A small image classifier, trained from scratch.
Data: trained on microscope photos of single blood and bone marrow cells, 194171 training examples, 52.7 epochs.
Rows from block 5 of a small image classifier, named by matrix and row number. Rows with one number belong to one neuron. Each number is 500 + 50 x the weight over its row's rms, rounded and kept within 0 to 999. All counts start at 0. Numbers have three digits each.
After each neuron's rows are labels from the 100 images, of 14848, where the neuron reaches its largest size: "strongest on" is what is common among them; "patch colour" is the nearest of a few named colours to the mean colour under the peak. Only what is clearly more common there than usual is listed. The data: microscope photos of single blood and bone marrow cells. In brackets: how many of the 100, against the usual share in percent.
# u: gMLP up (value half) (model.blocks.5.mixer.u.weight, 256x256), inputs 0-255
# v: gMLP up (gate half) (model.blocks.5.mixer.v.weight, 256x256), inputs 0-255
# out: gMLP down (model.blocks.5.mixer.out.weight, 256x256, transposed), outputs 0-255

u.57:543480442457480470505475432450463429432527436544508461565603471537502514494472518437460577358530452600530564479346497565441587457451438579532465509492518537486437459457511494547549452462394537403506492540428362436514514495530473516543470534477503459480474548435482449508527493558519467433512503525592433530623445532433573527401387482495502439504469526513466467482573503499516504538536532604592515522456507557536518489501466525541472517476476515490548569630489446460556516558448541490567465474451508515513452483577477458484543518508467541528468493527519523473533536632521481450637515510509424520520442464562445499489607593567523461569494569449447519417551512602537500527479364508527572511443554428480522502458475556525452539487531519481526430471403486514499463530477470
v.57:506509568536549528430563367486537524520610490458463495596490477461521493446496466502574505491458466507451580461548491472595508500450571464536412542410454428462451396480514481450401407494517516448534471520548456525637596486492460556419515407463397479499443407555496375470477555570520520449519511450501508476430595521565585456479485560520492433520473620518440518441507477360452460551454522571573517515595544539446500561496571507481543504469454482519511487501540474496482445545479546466465492496482450483527515533457464539480561586492470411467490434468462429450518497489422447495588616475502471471519567471627545542534490566521508551544546598487578507595434480497498546540466542511483528483508485382462500501574520460518481475456521461491616499435508562504497506507510465
out.57:552496465478475499429464463514555510415539476499515513546593526568425456451500491429467538388529472502515581467360492537449492469373496584492452518460570503547484466449531501497543472496438557462500435521415380466586567505496484441528517552485498481457524516444425453394553475577468462463496552453587442492586473482465593488368434466459507445617488520434464556429495508491523528514449540582592510514496536451484546457456452516509497502537459557504568507603506482419568587530397505546515472482470541530556490530536461467515521497471502567557475518598593580504457523550464480500634521527476459545532456479525485469555532523551527483548470560520453501447558495629533472464465422562535545605493560414504547464430439541483432511490468533458570471389430546544486445553509483
strongest on: smear: peripheral blood (97 vs 16.2)
patch colour: pink (54 vs 24.2)

u.250:502536532523504536555517361421488526512456472560526606541571566472500545491455447450520473522566596436424442498513468493482509499558516406506529464534564486560496480502555652421450422434444528502533559488559456435447536446477530501455500456532518452554464515573435444548562566444545424491542433506559603492524498442512502538462490456463469509479525533458550440510453532522529479528548510535579483501427452559479612491419455470515534446473534537342459596488437461421548548544530440467527505514525505505463486489481548403458494566489554551543532516550481540573569545496418578508394469542551602465498582488482462430454473490519457463455560530502513563528374444553470486464559484530555532517533434413520417558506456488443464476496594407554466560554486455447584412490473544
v.250:599446603549626463412453459469543463478465537550503446515480533525535522459473553455462472587509578507506484555510465546621448577465496533475499495483393506409481462600476478583489488557503454483457577527571465462509456500472446442441532559442554476596499566507521464535415508469553481542483474511567572491461492470485525490415448405588441465527436549469482518493491458522472506504425528473497545566602488526373536443495482482466507493586474414502523451452539453554488478525489578543413509533496503589563493469528414432546536494441556513511538484506563464434522409579462609498481424499498589509522508482495530397497414456501488610374448524434561431511392450515572493533522475424487489553483568506585465479588487563471514531495561541524516392452537557473482440535499515
out.250:532502433480509545551430422532427493518497432540547546502565454564408532472505503470535550527537596430388580513575514449523554600458502432468518511560487465581534534470570544526522485503468498473528471584443583466439455469545484550486493477480531504521429434497468391531534516440533463525477437410512592454547444479442580516424530525494451465522428478438561564498491545491529517518554525515614507494433506599516550497437483512550478488451521591466478603508483499461539584486455407551452534509411510579393441476419477490433440606445577515588472559564542530544518470530479562509428478508501509532505570498411536464434422522515548497489468483484527471478391556506473495482565501568531513571552469483551377433500434466479419459506535451482421632600489423426519483487539546
strongest on: cell type: lymphocyte (45 vs 15.2)
patch colour: grey (49 vs 22.3)

u.113:467505568591711528450473454531471540583439529557529420490495504476494551520480516450501416515470456547572552573516516525491545416523575478551476412527604594541559416424460563536544477501512499508547500531550488466436506493519525454480549537494510600515510526524514605532398468496492544536520400575542566518408457610460373416538578496567584481473521445448569564462468478499516474557550462471494496493483514521494476512542499506443566544493473549506564387513573540558472506481513552567463455502447489455509476410477454419530512419518583491498496487572545460447536499566562447476520465551466597526468500435545463561406529488510526497467474479459548512484498531525507497440476395489550386492422444517424461485536428488491390413456466458388497469481496502456513439527537450
v.113:506536425532562400511484415494515541508532425497466472562539490513467518509569537500477540470586520543427585583491441481480537444584533452528488539422549561535491510495382482495474544488525459545442544518578519488502487477611524510462511573504598458605494612572495526569485479473463438462516592543446519606530421433549492509570579483623431457451476479467430445478498511531473491432431465501583521442507496621488497468400501580476571502507513441538461473505497576477545434469438478556462594523470405455459355477456476539548402547566560548606609471537579438480524570461521516493471453488537530507444514409533522538483445541510433460494510510489512486515488430553423524501557466500565583531502495453478451507385524435483470467544524512528474446402503404461514495470545510
out.113:588499531404450548520496588549501460387489372477480535439494452442424544536537528482497444477415510430449439483455537466589516533420488459455427587502528510463548621533511518518476552542485518482449515465512518545578575519606525454480515467470386505434436401512507472370577568518560464544467553465444462544560524521511552519519489537409481474467512524554523589510575496481534532508450454587472540494554535549553468495424521497552430516434559463510444558458446452473437475553483579427564489514451445559453496425482450505492413520457477457533480457442434567528522467444521523513493570530438447477390522500497610501541401505517501541589566544532418472452518540472468461516487518455513575534552539504514529571539568514496533555459352553568544536485511555473460623528511437
strongest on: smear: peripheral blood (98 vs 16.2)
patch colour: pink (67 vs 24.2)

u.184:510535543517500523567503487455512432493417451474510542496395526505498524535510542446559452460519433513572501475495554489503455519457408559524467529544388444407655514500573450432453509377517408499505439464576578536507410532506553453452524445482443513446440625565478514477586521457472506486447544466519481549538497552552536560517488478406474467483511410572566430519548448524535457506504496578447410458419494628405592546575435492383573465525458533479516463477565431511478438521463474529503557518538516528477550528404481539517461523501535559458466506493503457507455572555507561498548441509488426521406509458502479409561479493521517552572517488625575510577585503533459518519485469517466459387545563404496504466540474456528528513472558470510585576536393521564468521513494523
v.184:474484508470483479528576576484571512464511501456564507485408474550584462495529493433451492518442493428558429474469476540454493460406472477408566564526525495620486445483441485428581561408507469510476585516423481418518534528551536463448468553546490512571568427532512573420419521460452630541439550469517410593548540521483495506418493407522485568483467563559542512483533473512396466503486521569477457542474522392387449474515425547449493441611516466427512546502577599481536510550526579524539520498506535531444524583514482473649500520471540401482514512459534482514521436492489508464529565438562481553495556511467413512473501452474484464487482444500556480414465545496531518572477583477419527527585525474535438484542365395572472495453512517542455583551454500538486490445517566
out.184:505548481456549493562483421466534520500512463483466540456406555471507424484515512370539527422543443539608478508456630565500505455479377476491435524575470522443528564461566353484524521455541464509601512391507492532542435474497534466493468478488477519428451533590497508485473558462484510437547511626529409513500525531525484568471473454479526580393539444477480576572561468551448524558514475555449500471499433535406497542602481492512514493399475384494510517512547482463471411502488550550549523555579547515516584491443544582517466488488467522404465502548535489460411559554502452486512438502542430444488460469498595481495539489457543504539566425606603482532515603453417470551437441494469519476511640517589485467497500541485536437496533453518539541479501555442535550456440507
strongest on: cell type: erythroblast (37 vs 14.3)
patch colour: blue (27 vs 8.6)

u.39:428486409476552580431527502495496523475430434494481477531407523499511455527492496531482471565638455496571557419376448568587439468499455460368509544486532535420528489505501515475567483461542531472565418501468558541515502527480480401490475507596462595524510547483469517593540516607625473561466521464480491509452510486426514366557491513496458468508499480535552488541559523505443588449534491494419468489538483425449504530512508595474487468555433560527553503454540502437416553570460509391426499523498645515548513535522592608460495437583513506488446439465437485543411477490425452549478479501530521515440460447539511580485534440469410499476570541522515493457499446460479574553504533426529523428586539474454536532577558436509519530520405500501474464521495515530572501473598578
v.39:522440480500461433535548517530509521426506476503388471531434536529430492579416475436477476577505423464458495507439441607431594563508473493540601515461522500436438514514509559476516514515541533476553467544486485516429494450600490501534564532477412433450515511601502541460503536520528458511440500443492541498495579524497458521470485511448558543580587434424517502520478507484456401501540465563363572452482620451524461568534451475468418425484547491502421458492465418530507506509570610551521551467521519449551606527500518519532476602536411504385574516534489490506464469470553416440537480428513463549548526540492485435530565509508486482633577536459492561434490474518482579541536529385444529531611524519493517450486457418504519517406498576456549549488465458600447482572403506
out.39:404430436516509462489517419533535532462483570597529534575468606465512392464508551505500576496565554469491464422557559566480548606594582493518523602505495427526497515459555492511540513501486528556603518431391436475483474484359395443542449450528450500501513469542493516554454497533431556498469451518523501573492564544437363463535452468518527517523553509529505483500550510509448532463518583496452494573470510427480493588515482595465490436563504532493501477538382506418499551507541433518553543439597532384586426450501494482548426496493435564473485480558422500497421494500471582531398525456515510452532549504419509521504518547531525466491563548474537553487459464520490547476613603421516459399571424455482435493462567460475420477527497537447526528551506517499511423484448524
strongest on: smear: peripheral blood (97 vs 16.2)
patch colour: pink (58 vs 24.2)

u.122:455518553386552492411546451476601516493499522496459384552493537429550438472470520474562525442484434559488513519570496471520638482513509509573603495526541551478496443501463550564463518585544502501398507505481531440382512488474474540416551490480457512518527530515539526600532534548438454493504496436529569515524426598456606420520491503520562530434515487469483431563536511460556501589490514491425488426532461555510420437429550479549539566548460385511485512474500542430485453577517517492544489476485498474539463484511379420564443453528541486588503496539447571521542491439550446435481476502421525477495492495575474548483474500566523514469498531417477524469506565444445457561543404486504544393489495574427513529525676471540423549458488400548517488515444516480470592555456383
v.122:424439449524577537557432474503545483524447504561431522463416562520442521487455575549489510426549463537528568555546509413515445407550555489560552495550519454481496470421481522511547427473484496609526374516544565496466596445467499459436543542508541508540421482563511604500574529652456512426508449460534421606435481399561500503603522572502496399478543478473547513476501527492501583437467513429477532464510435524499565383434573567486549532508496490553543589565441463554506459526575546480455421418495498494491469581504495489513564488517563511523582553428587604500486468522566486534544471425469480489457381475532503469514454498462505479507504507494452498454567518511483504514526561522435395473423454450430449415504440503532433522470533552565496469444470422513538502497606494
out.122:593516530503490485524503486585484473481502417509520513454506414471408550560463479452533474439432489455491501523454524445608545491427557411506415503575479560456513585520520491480513536583419561538516455462465548517564589484623530439478511505495400548437431425495474497414497502554588440502450533601510430533523524443530527458487535543397488470465459568529506607502502438457495570521482448580496582564512591570549497426480498489492446516404566555467487465503478478506423510465468582476538490535470526547436475354512501514463501539450479426500429494478467524524579495471546560504561557525541455527408471426495580504474491538519473563564502576493431456422516574451523405568385469422457541559493517558459440546558469605530536403463442584483518531558516489491544565531500436
strongest on: smear: peripheral blood (100 vs 16.2); cell type: myeloblast (30 vs 1.9)
patch colour: white (64 vs 21.6)

u.91:462514509380464487535493453418520547474465486402527534497445492536452457508440510452490521445601563428444500552600489465413481471590518416488601507538492535498503520454541514560518540500390492512570474419487545615465622509519457489615538567518572552532444473505495591482488487425529563444491472510487458557558583438477616564546440581483472443543529496457536395549505505513478482550482470594440438469506486520485461518473505543541595515457538470498503604532545447492660504448484473479559490535558501493548462459538504513466502539550468455541553423586499452498548592499557517544457472504411383504474522498553474520452484469445430464428438575422526510578568439492460542452480506534457382481565453566492558463479556481452465519470510555426561474514492460412420478546494475
v.91:592538548377452536382440573333587479504544513404439491482585533475510547463506608431445453518421464418499558579491495510476560595447467411447477617497512510598389498540462531404458524484545520604494562547483721515543528497463448463571513508441443440557500514447535469452505561572458500490520504473538457496525521516513444512409510507517469577530438500444542494492445469456562519494528510459446476509554510500496502476551503480502540451533451499454491563452460484518479550515579509467512453394480545461511506490480503565543484466516509436483410594502449557389525538434466490530528525476483464453557462550424499569501513479535531571550570482481478551496421508484530460538461467521487523513561603499487498422472581490489533472415498522450398524582427534497511492502519502
out.91:454418561499372541408525471499560479543524496468448518486462599597494491500563570462566467470609557440474567536534536430431478498503471485506541561494466564575496518449511517485515494459518443584613473463473502562476483463531516583561511543477579484528448473497467474543533536435513503448522495439442507559496494509448612527553462496501530548491427487470529449576469405497509580506498480494362486488485513621465510500541488496503493542467571479492564564479498480576538430536467481434481571473541539525577417577519469510471521510501454522531466577504494510420486612496482484547511484501496375477465436485485439442445594510404465501458459608544465461540474394447537474444412542488536487559567507436590553493432631410462505484409565550510489444552492471327453515486533505
strongest on: smear: peripheral blood (100 vs 16.2); cell type: myeloblast (25 vs 1.9)
patch colour: pink (57 vs 24.2)

u.199:417443539524471553464449490523498562422543529495503585487494540425431478420533470487461407478587552457509429509477513455416578528545493483377529490461528509459484515488504527421477481525489434491486467607506566488548592555546494522523469480496514456502506472527441550551426620534487470528538464507511575449506514470522573541476476547425587469388507586453519548436511477506454382549567464461481430452462546572516414403512484475448420459468610442549479496517507456556498502412559481430494495534559396481400541570505534465415489530486445435548518579545464529432630495489501423541489531560521494533506470566493421530467539530499511564454540523463524499546503560480470552542573603476540375485587486519455485478597394531456568468611440463456498491542467500547546539541582472
v.199:532530600506420557552467471473599483500413435513429496479505524497546548511455567503507441489539454398491565475432487610464522470543509552561445561490516564445493556516450510522554484481464488447462540551548545471527500455507513481448515438579420420417536523570459484399469578473488548585454469543445548474520525472545451471431420549534479512490500587557389480519476486455498448467438553452532476401559545478485500412567523562527469502609493475441572567460557534473478469461463514470401435425530478465425497544596500531515557563522576501468485474568558443505615556427460539551477511542596541474565394547506502526552434410548459467401619460560424532507478554447620493483479523481476525497541419576517461507542455431502524489458593495439531497473473484469571487551552423
out.199:599469512563456552485440554561507545493526457500548503460569533455410458489502528563451430535529531517486530493537560499522454508435496517524499421466495409559506495506464511501496482504454398520473551562520580516605537481598460548590450480525501462451571630443455473429521535449499481426573496556537488499541574455506589558481465541484588463426580493464481444512459525527431465558529485442575500529509527556451444448520433474505460474550533634470466531485399494497553465397503547528550430517491454405427473492525491493419373564507464385578516592556474553481562506518449434508466505478503509510433544583485507419529434522552480486506465434583436487462558533483547519487564442491569492465451538514406527456512416534534488362528547543439545479554446436436518518489655529
strongest on: cell type: erythroblast (32 vs 14.3)
patch colour: grey (78 vs 22.3)