config = dict(
    model='image classifier',
    dataset='microscope photos of single blood and bone marrow cells',
    train_examples=194171,
    image_size=64,
    crop_scale_min=1,
    horizontal_flip=True,
    targets=['smear'],
    num_classes=2,
    arch='gmlp',
    norm='layernorm',
    mlp_ratio=2,
    patch_size=[8, 8],
    conv_stem=False,
    layers=8,
    width=256,
    loss='cross_entropy',
    head_dropout=0.2,
    residual_init='none',
    optimizer='muon',
    muon_scale='original',
    learning_rate=0.017,
    momentum=0.9,
    nesterov=True,
    orthogonalizer='polar_express',
    adamw_lr_other_params=0.00071,
    max_grad_norm=1.0,
    max_steps=40000,
    batch_size=256,
    epochs=52.7,
    lr_schedule='wsd',
    decay_fraction=0.2,
    final_lr_fraction=0,
    warmup_steps=2000,
    weight_decay=0.003,
    adamw_weight_decay_other_params=0.01,
)
Rows from block 3, named by matrix and row number. Rows with one number belong to one neuron. Each number is 128 + 24 x the weight over its row's rms, rounded and kept within 0 to 255. All counts start at 0. Numbers have three digits each. After the name is the row's rms in percent of the matrix's.
# u: gMLP up (value half) (model.blocks.3.mixer.u.weight, 256x256), inputs 0-127
# v: gMLP up (gate half) (model.blocks.3.mixer.v.weight, 256x256), inputs 0-127
# out: gMLP down (model.blocks.3.mixer.out.weight, 256x256, transposed), outputs 0-127
u.103 104:139133173147132184105096108163105126149108108122115149118137139158086127145126124118132078142133150136091090138067133161124177102126105095159136133137167151152128141111117150108145119145117141158091085108126141099118153117101108152112155121150170108120124178146130146105108126106148120159160155155071106130101150096117108132079103092165138094144125150102132113123115158150117112049099
u.104 054:164114114102144158109128137138091113136115145110088138105131136185146136165130142145132146151115136117120143145139078118101126125149130148134170130150146100135129143114163088111118132125158097098117140124128165133159151148111137185106133115115135103108110134141121163111113134134109125111108186130148179137112132108169163105173159106134135155091132089102115166102150120140175112165118
u.105 056:098119125118147160130163141136139148126103099112114149141121140126069160109137089163121116167128137133145132165132137153128193141151127130098112134134136115130134151114101096115127130128124140120095161143082150117119112134116123124128139146152103105151111104136100104113157125110123123167128128134104131190138114153142170139101094137100110121132125140135083138121138119108120079115151
u.106 108:159120110152134117132135120133116164143112108153094154134085117130146158133097052106090153146108119129102118114113124154147134160147084109112143132147146106157159106116110132139136135125102150116139133165126102103113085140138081148108091131123095165125116117110152142137156127127118146132082129096120117139110133107170153108129158147153136161143188150147121110182105112128153190149111
u.107 091:119126148126180137134142094144116136124116152110122127175088111092071172119141107163138105194123121145131092088118146159147139133153123091110161138111115114117095106154115104135120174118082166165101155138148139099133135135087137132109106130131149123116115163161119113181082138124081128117153135128148095116113125162174107140146102117087128132101147110116155156124168153168144107132113
u.108 108:098113144168140131161105142127144140139116146169148136146107127111111104110178124141138170145073140129114114126184120122118115115144109153133114125157153114107136114087146130128123074149130137134078129112133114139148127195131147170115099140113132108102106127129150098105131138062128099123124154158096098129136130055140126119136170126130106150163084154143131157126120142168163142117165
u.109 086:163119166104130120136113138095096103094125129128175153128138113142107130110121117101091164141151133133134111132145107104141133142088125146122098160075128138128184082145129133111121166076135117164097110138128166161133122099140108133167139141150127117134100153130145124156095145130101094127124127139102128101118096157109158132150126069133137126149150176093140137098119137106133159107137
u.110 112:125099130166136157119091133118106125094156140122132113113149106128136129139160081103141080122143168141091105136079166154174128133123111111119172123132171145144112154117102117118108092175107193138104096130135122158146121122124156157117123107168089102142136111162134153147128122082140161141107135102128129117097061122127104093151123125113133134115103121090154110137103120159078131135144
u.111 121:180140147120098139129147092108112106102129110141132130136129109089122124149123110138070121092116139137073141156090126076149141119130116114145136133127106149136116142100102150094114090125156074141183114109132112140175119128136156158144156116097125113112144143146133120154099121106150141098120132166124126123098127161137143148139107108208150122129130088101117120141156088150133164113140
u.112 102:120108119144098128138099146136097142161115148140119146126160128162124124176101082135118161114079101103102127141125114122148161089117172129106145099146116121089143148143133140170146119121142116116086179135129137113114133163075113119084162107086118145077100063125119078181114099145176139125092117128117143121144135153123091152152154104167143133129154120137110121153127156139137169122141
u.113 113:123090161157148135170151148120131139109137110117120157116111142131098121113144103129135105138084134128147114082092124143158055145137124125124117152088164097131166127120141120135103125126143113097103117161102144128097087171147157114157146085121123134182138077168145112141131132127094061094141116138096139125115164133151159149079148149140107123142112126147153137083090118098104127130159
u.114 118:126171161113137158106151136086126137128132123151116139081132112118135111136102150085142080106117131131116098149117123151091125132123087111129115104138096116092141124146090129097113090110125122133135115138142102131142108111133062176140111076122108130120154125100148121128153108132115139135113151137171108137101110165131152153112145152117162127127080103165132127153148113143130119102174
u.115 127:110151079127158106151124132075134100100142125145119095131122105141119113126170088137118121113144113114153136138102127140183105146117153079103124138132125126182171125085113138155110111160121128108134137109118136139147112143090104144126121127162149157067120157151142139141092139117097146121162138142108120128137140194112129082136165123090138105140111143113121104143153118134103132126112
u.116 099:147126052151157159122161131128156113125114189133106079145107125162135163131136156123122149133090104191116142111131155116118159110118127102121091111135111135119123165101085118124114152105125107113163148105066170110113100118132187138100101134171151113098147086079102133158151121141155139130179126147103103131138172122127105154106120103136119119177118105164166162133122125134175174154117
u.117 087:152135143125114090112093148110126179102126161091102158162185110134110107126159114083125148160167127173127146122114133126126125105140115182149127111132107106134159127174140134112104117124142105110105164115124102123122134123149125123097184123147127166104073116146096143156110145157107115120131174070153147136122145096134130160133064123115163140127160157147101136129083114116149141151117
u.118 102:135148136147091088116139155150116146071132102151142107151122144109157105155168136136132145168122122095131162099104174140108067075110121176101122133120137154134137134130169141186129148105122116126098096142130139151135126147174121119131110118123119127125132140079121075110158159108130114113104122096122122136168145140151113111134123117126078172083122150149122110145127066155140149153116
v.103 109:130147137131147117121132115117140104133094169089117056154147112124165100147104170126095150161137105112124176155134139069167108118096093136118145124179190174168170108157137136125153137135108110076132141133155141130131157138128086125141177161077109110156140124127154069140127087109158107128123156118187112122125129149130158160155147142137123112139119096146117123134140113116124108175139
v.104 058:112082149142096122119133160121155166133155116129122118133112131152097073108170125106108119133155117122100127131152127136100125116122129100109144149110133116130166122146082130146119138092118141134132188130150142136188141116141120119092109125169101173185152105126105144152091096149125117135127071120131153117162135105093123172135093152116134149185160107120113088168138094137102145104121
v.105 064:127114071116157110099118109118138145136117122091146125135123129155137126177107118122140106159156116127135129156125147140106114128110108142169170109203109135134159152116171133182135122128149122139150150148133104151104068188109153112162108103139101130094128131111106115138120136131149176135152124176146120152148197128141142120128126139131120107153138088121138129100125119115147096131125
v.106 102:108147131158127124096149115118140101090125115156140115108057087125095142150102132106152099113124157092150105124129124136143148097152127137157120115158119149110092136123122128094137084161112109112140171138099124120149156151148144161113093124120073104103168096118103091140149161158120143170142117178147112166132117135150162128177122147118133121139149125108082142107092117160150151167119
v.107 097:129134097123150136157155112093113113105090155069138151129147133142154151137152136109119137146127170151119132108149136147159166098107113153136066138110130138101134167146165140114131175088105117123120090096132105114071143135093157121124086165154133121138143140164135134138098138091152121132127144151151160138146140122137129126090116136159114140194078110153165127122165100131114120121123
v.108 110:099128111124134094167142183155140102129149160149100124132097130101124145116140154124134131162119157149144065102100126146158146143120108122098113160144120147123111149100161090106156132163159097144127158091098148109152093133151123109149147102150148160106152101162122140062220100164106118105110092129075170158120143083140133178094135157140092099101117100153166117155133132112105140113121
v.109 088:172132170136103146152128143159141121102073116152153125117133123098103114082172168098130112166128127109100110102170087146154119108167153103130075166121113120124101125124186120116174150096125148132124109118085114140198119118155139145147108146124103126117111097169119104129121111119114152194133129127094165142154130081152142121149106112138094105106111182133100093128116081157145131145146
v.110 104:104150087105061152111139153122130119126161142131122121077166159126080123173120134148137126097150121184107143114169139126108163107112172102162127160109123135148184129117143093113129136193130112153128122157123104110136135132138138118153117115117127134132084142106126104112120129160172118097122159159170090141143059138092124137127150155081152109107141117135127118094121107159098141127081
v.111 120:160155191115096156093122106148148134154091128129171136106125121093162141115104158126126107116138136115116141164095146123123111091118131084145186091151121138100151112146126133094167132147131152125151095127127129134131118112103137141139146138109076097142068157104161130175101153097163171143153086157127128150107078138113122115116139148103113091147120134123093120121132135084183143116094
v.112 098:109161169118102167102127135177122114148167130109129153086118138114135113137136139140105133138162114126140109107127142127135104132102145156100139125130175129150155119148145099131123107138126134114120182118121147154088087148110117143125151142159153095144135134148129149109136155147120140143141106117108158128103141163138103116130162173133143121084110115154164096158163181149090085172073
v.113 120:145086089147123131115101092124122086130155139161154158110137114102110136087125175126130103175165117111123123138135134107118126147120110103145097107147093136135122127133157132114091115111122122135146098126095158146167154149115128114102106103184069120059152124150120090139143152144192131139093119144115130145121120147107146135148079135117127122152091090111154130091140083146143160118170
v.114 116:091087095121133169186126127096115138111119142073125166134134127127139119084114138096122144116119139141094135126177102115184127139134129135102142098167127116135134117142126148134106113100147150125118117103110154128092161153119101127110144124144121115131119115139117099125107129108096135149122120163097131125150091137103174146121156151111145138118158161121137112116178136118130138098121
v.115 119:124065145145113095142158145184126151103134159117144144169147069159097084112133140166101137129172152125145081136165146132124155151136119113168123142132121121169145125115140140153102079134159114103135099138117120111122121138116141095154119125114157096137176138155103136124146122123121130091116165135141101093111131128166146127139110108144107115153103112076094137142102108124132119096103
v.116 109:116105148123060126164118113110145171155139096139132150086177093101154100124130147131116152136129104135151136142104127129127120137101132141106146113142156157121107155149113129138153091117148115112175095149136116113115138102091103109130110115118161130126108127151140100134155177121139090142143132095124129127121095195162157122104154137144137124120125121104112098115150130135119148169130
v.117 082:105126111175141155134153126169143126148117148150124135194125120117146128140114102076121102151089148106151104142117106119105145117145138100141078195144114097119136131144130117083136124102121146125136151108143153145158149129169102098135132113102119165074123125150216129139133135110123116120169097111088120109098131121156104169130115108129133117150105167123126106105147164101111188154127
v.118 104:128128120136093134124122088067121127127128123120159117124146156118121134133140108123156065134097149140177147183129104120150182119128083096107100106136134115156109118117154140132146138083114133105129151128126087157110109144126124132102108140144106145116125124166166140133119125177150109117123094105143098157132105134164136152143139143094119129143131153155131130120108125099190115163123
out.103 111:149110154133109136121156145150159109099114091129072095128139143128105132110116174108141151091142136169112061104120208125145147110133163112118119088139151076134112141143156096115104136133130143134099096120125124104104169138076151115131137183159118157154124163134130139119067156149114103139121133110125095135109102165097169152146108133141102142139129111119175106162151120130136122156129
out.104 063:135150124109112125107153106140111138137122097151162100130109170104118135146060091081127164094137101121127126129110105088101113192082159106117122169095153161104132121107127148137126099105141125093140126123151119132082123134124142147114103119145162125140101135101117113117087126146123128130145112123144113124114109108117132126159093079161128112145145106160104116138099167156142128170143
out.105 068:116136145103154129145113122152128159144144137123146112111106106113112143176182115147186105186112152102128133133152119092128127177141167154095143166122127119075129157109101140117086109154064121122127115146150116127136135131121132132141086124132102062131118142141128127133129170137124117157113129119126111142125158102177152138130075098125110139161104108105107099140152143092168118155135
out.106 097:099151129086150115154111097132072099101143169134162086116150128125133142136122150121183104132123123099145140119155187102157118135110167122142162156128125150116140151159129146121134124142109093156162131104131159143120153127180124142166140122139125124110131154154096126134110115157109145150194122130096100133137072128130144121157129144117129169072077083137157150142060094105082123150129
out.107 097:168152122114122165102127122084093157136084122096115147169140130125111146128160111105089133154160124103128158114122153168163166091132141096116130111130104167075135122159179165118143150104159137173147158128142148102121133100141186100138095139107105142146096091132105137112079137150128139157169144164139146127138122140111119114107155138106105096103168152125135134126111135105110139139101
out.108 110:092112170126126111153153158151155138129139107128120101154076115102177154117113128138112088136098104094148145136140131127124155143139083088135135150124133131188179152164122136121105137108121125147158139120118188109133112110135118101148159088124151108143153088185122189105106137179116041119130134110163087106124158133140098136132137117092123152166101131104167121118107106167123114098156
out.109 093:141105118110082141096116082128138126115099153087127148097120146078104131111132096135151134128120090153168104175149075110154140155121174135140152153122126164115151113150180112137147122130145139146150103161124156101110114134121126154176154110146131156136161132147091130126102115161122065096151120152131096094103149192129149108105087124124115127113158151087123153106130142119125163129116
out.110 107:112112115082129129165136132147162136164106148185147111098168105082092111113167116126140074109112082106102142139122155118171183129144197114138127089119152126112130099089133104122111145131141134119169115134139132124139162169129109110149107142167106121154112127105124155128148108118156141136133112148095158116070128144123139081140140160140130082145160123145174111112158127094159174114104
out.111 098:117160138057111156120124103154139164102122128131126101130136130121180132137140115092161086147105141103133113154135121142114114088121134118096137127167157129174165147088143124118118164123082163111086096132112110114123138139160123125115128128176130131080109140140148115153149137144142157096105142113080140123139142140109130069122133168085128194131099106144136120146200130085134131141120
out.112 099:133117107138142132128101078108113190173148115099110119142137122122117150115165116153133136142127102127110122141105140164125138090140091103157117115115114114075149123138145116121165116179110101123126104090130113119140129140132121120111166126108124144080102141082154161138077119098117119079150188140088142086108099123141171136103134134141134129156139144110097158124169168131114102107108
out.113 119:159100159136134178136132165076143124126142154113103142139128114163146139135142134080114122094119106121109122142096165083122161144095120159152134086131162157108089168131142137088139111066161110091134122085103094151121122088123133103117138106093110133118119149124135135146148101099149170166144106148104149132126088135115125120147121096110121127125119145109104144185196128112122119110110
out.114 110:127099082114127149125084139155109146121132139100098118144069140128096142115133099149089126092082123107152145166147114096131110134167089169147102140137103095109155130131146116108108139101147174120093178135139169099142121128147152173119143121147083159132131143111125140163117120103130093153144160114118152161165125116158121064148128100125122138125130134123112086131141128129113109152146
out.115 104:111084114157121134094168110124143146129107205105195113148151187137170052122162093142156159184143161112120115108127121100112121165145124119121124110139118150138161147115126079134124117116129154121154124101141136116144076150144129137137131103140120116091102145104132092146153081089094154106149126102132143134150119123153120161102127098145147113122138145085121122119138134117064145170144
out.116 088:101115101083108156140096161151151166102117165162131124139133122117127126134169154138134141148157079120102142155098143162176142142153128108122151092138100130128145114129178114119118113102086168128162126120142112112156139108146130124093111117102136146144115166131152152101142148176103144160100103124116146165128122113147119116078109160101169122126148131120100122132140104170092124124154
out.117 094:155124141142130140123089129103133116152130120098104144120150152136120102134106140119147168132106110161132135114139099106130107130127149160089194079142169118071151108139127103147164147128079114149121204139143100142073087158145086096172125110082132167127121138136145099151107113154181157121101159136140151134126170114116101129110111106158129136162134133131110142124085093100133139132097
out.118 097:083128118143157153110154105109140148055111144148111115122119156143082118100140145126147133115083121131140142180138125108124159113168105134116101118167158087156092121121124136128142109144164164173149135142132126126094097151115155099126136158147154126148113125168149177147139120135139146146142158128126148128136124114143173139131124147146112097137128137150129137123166139128144128103151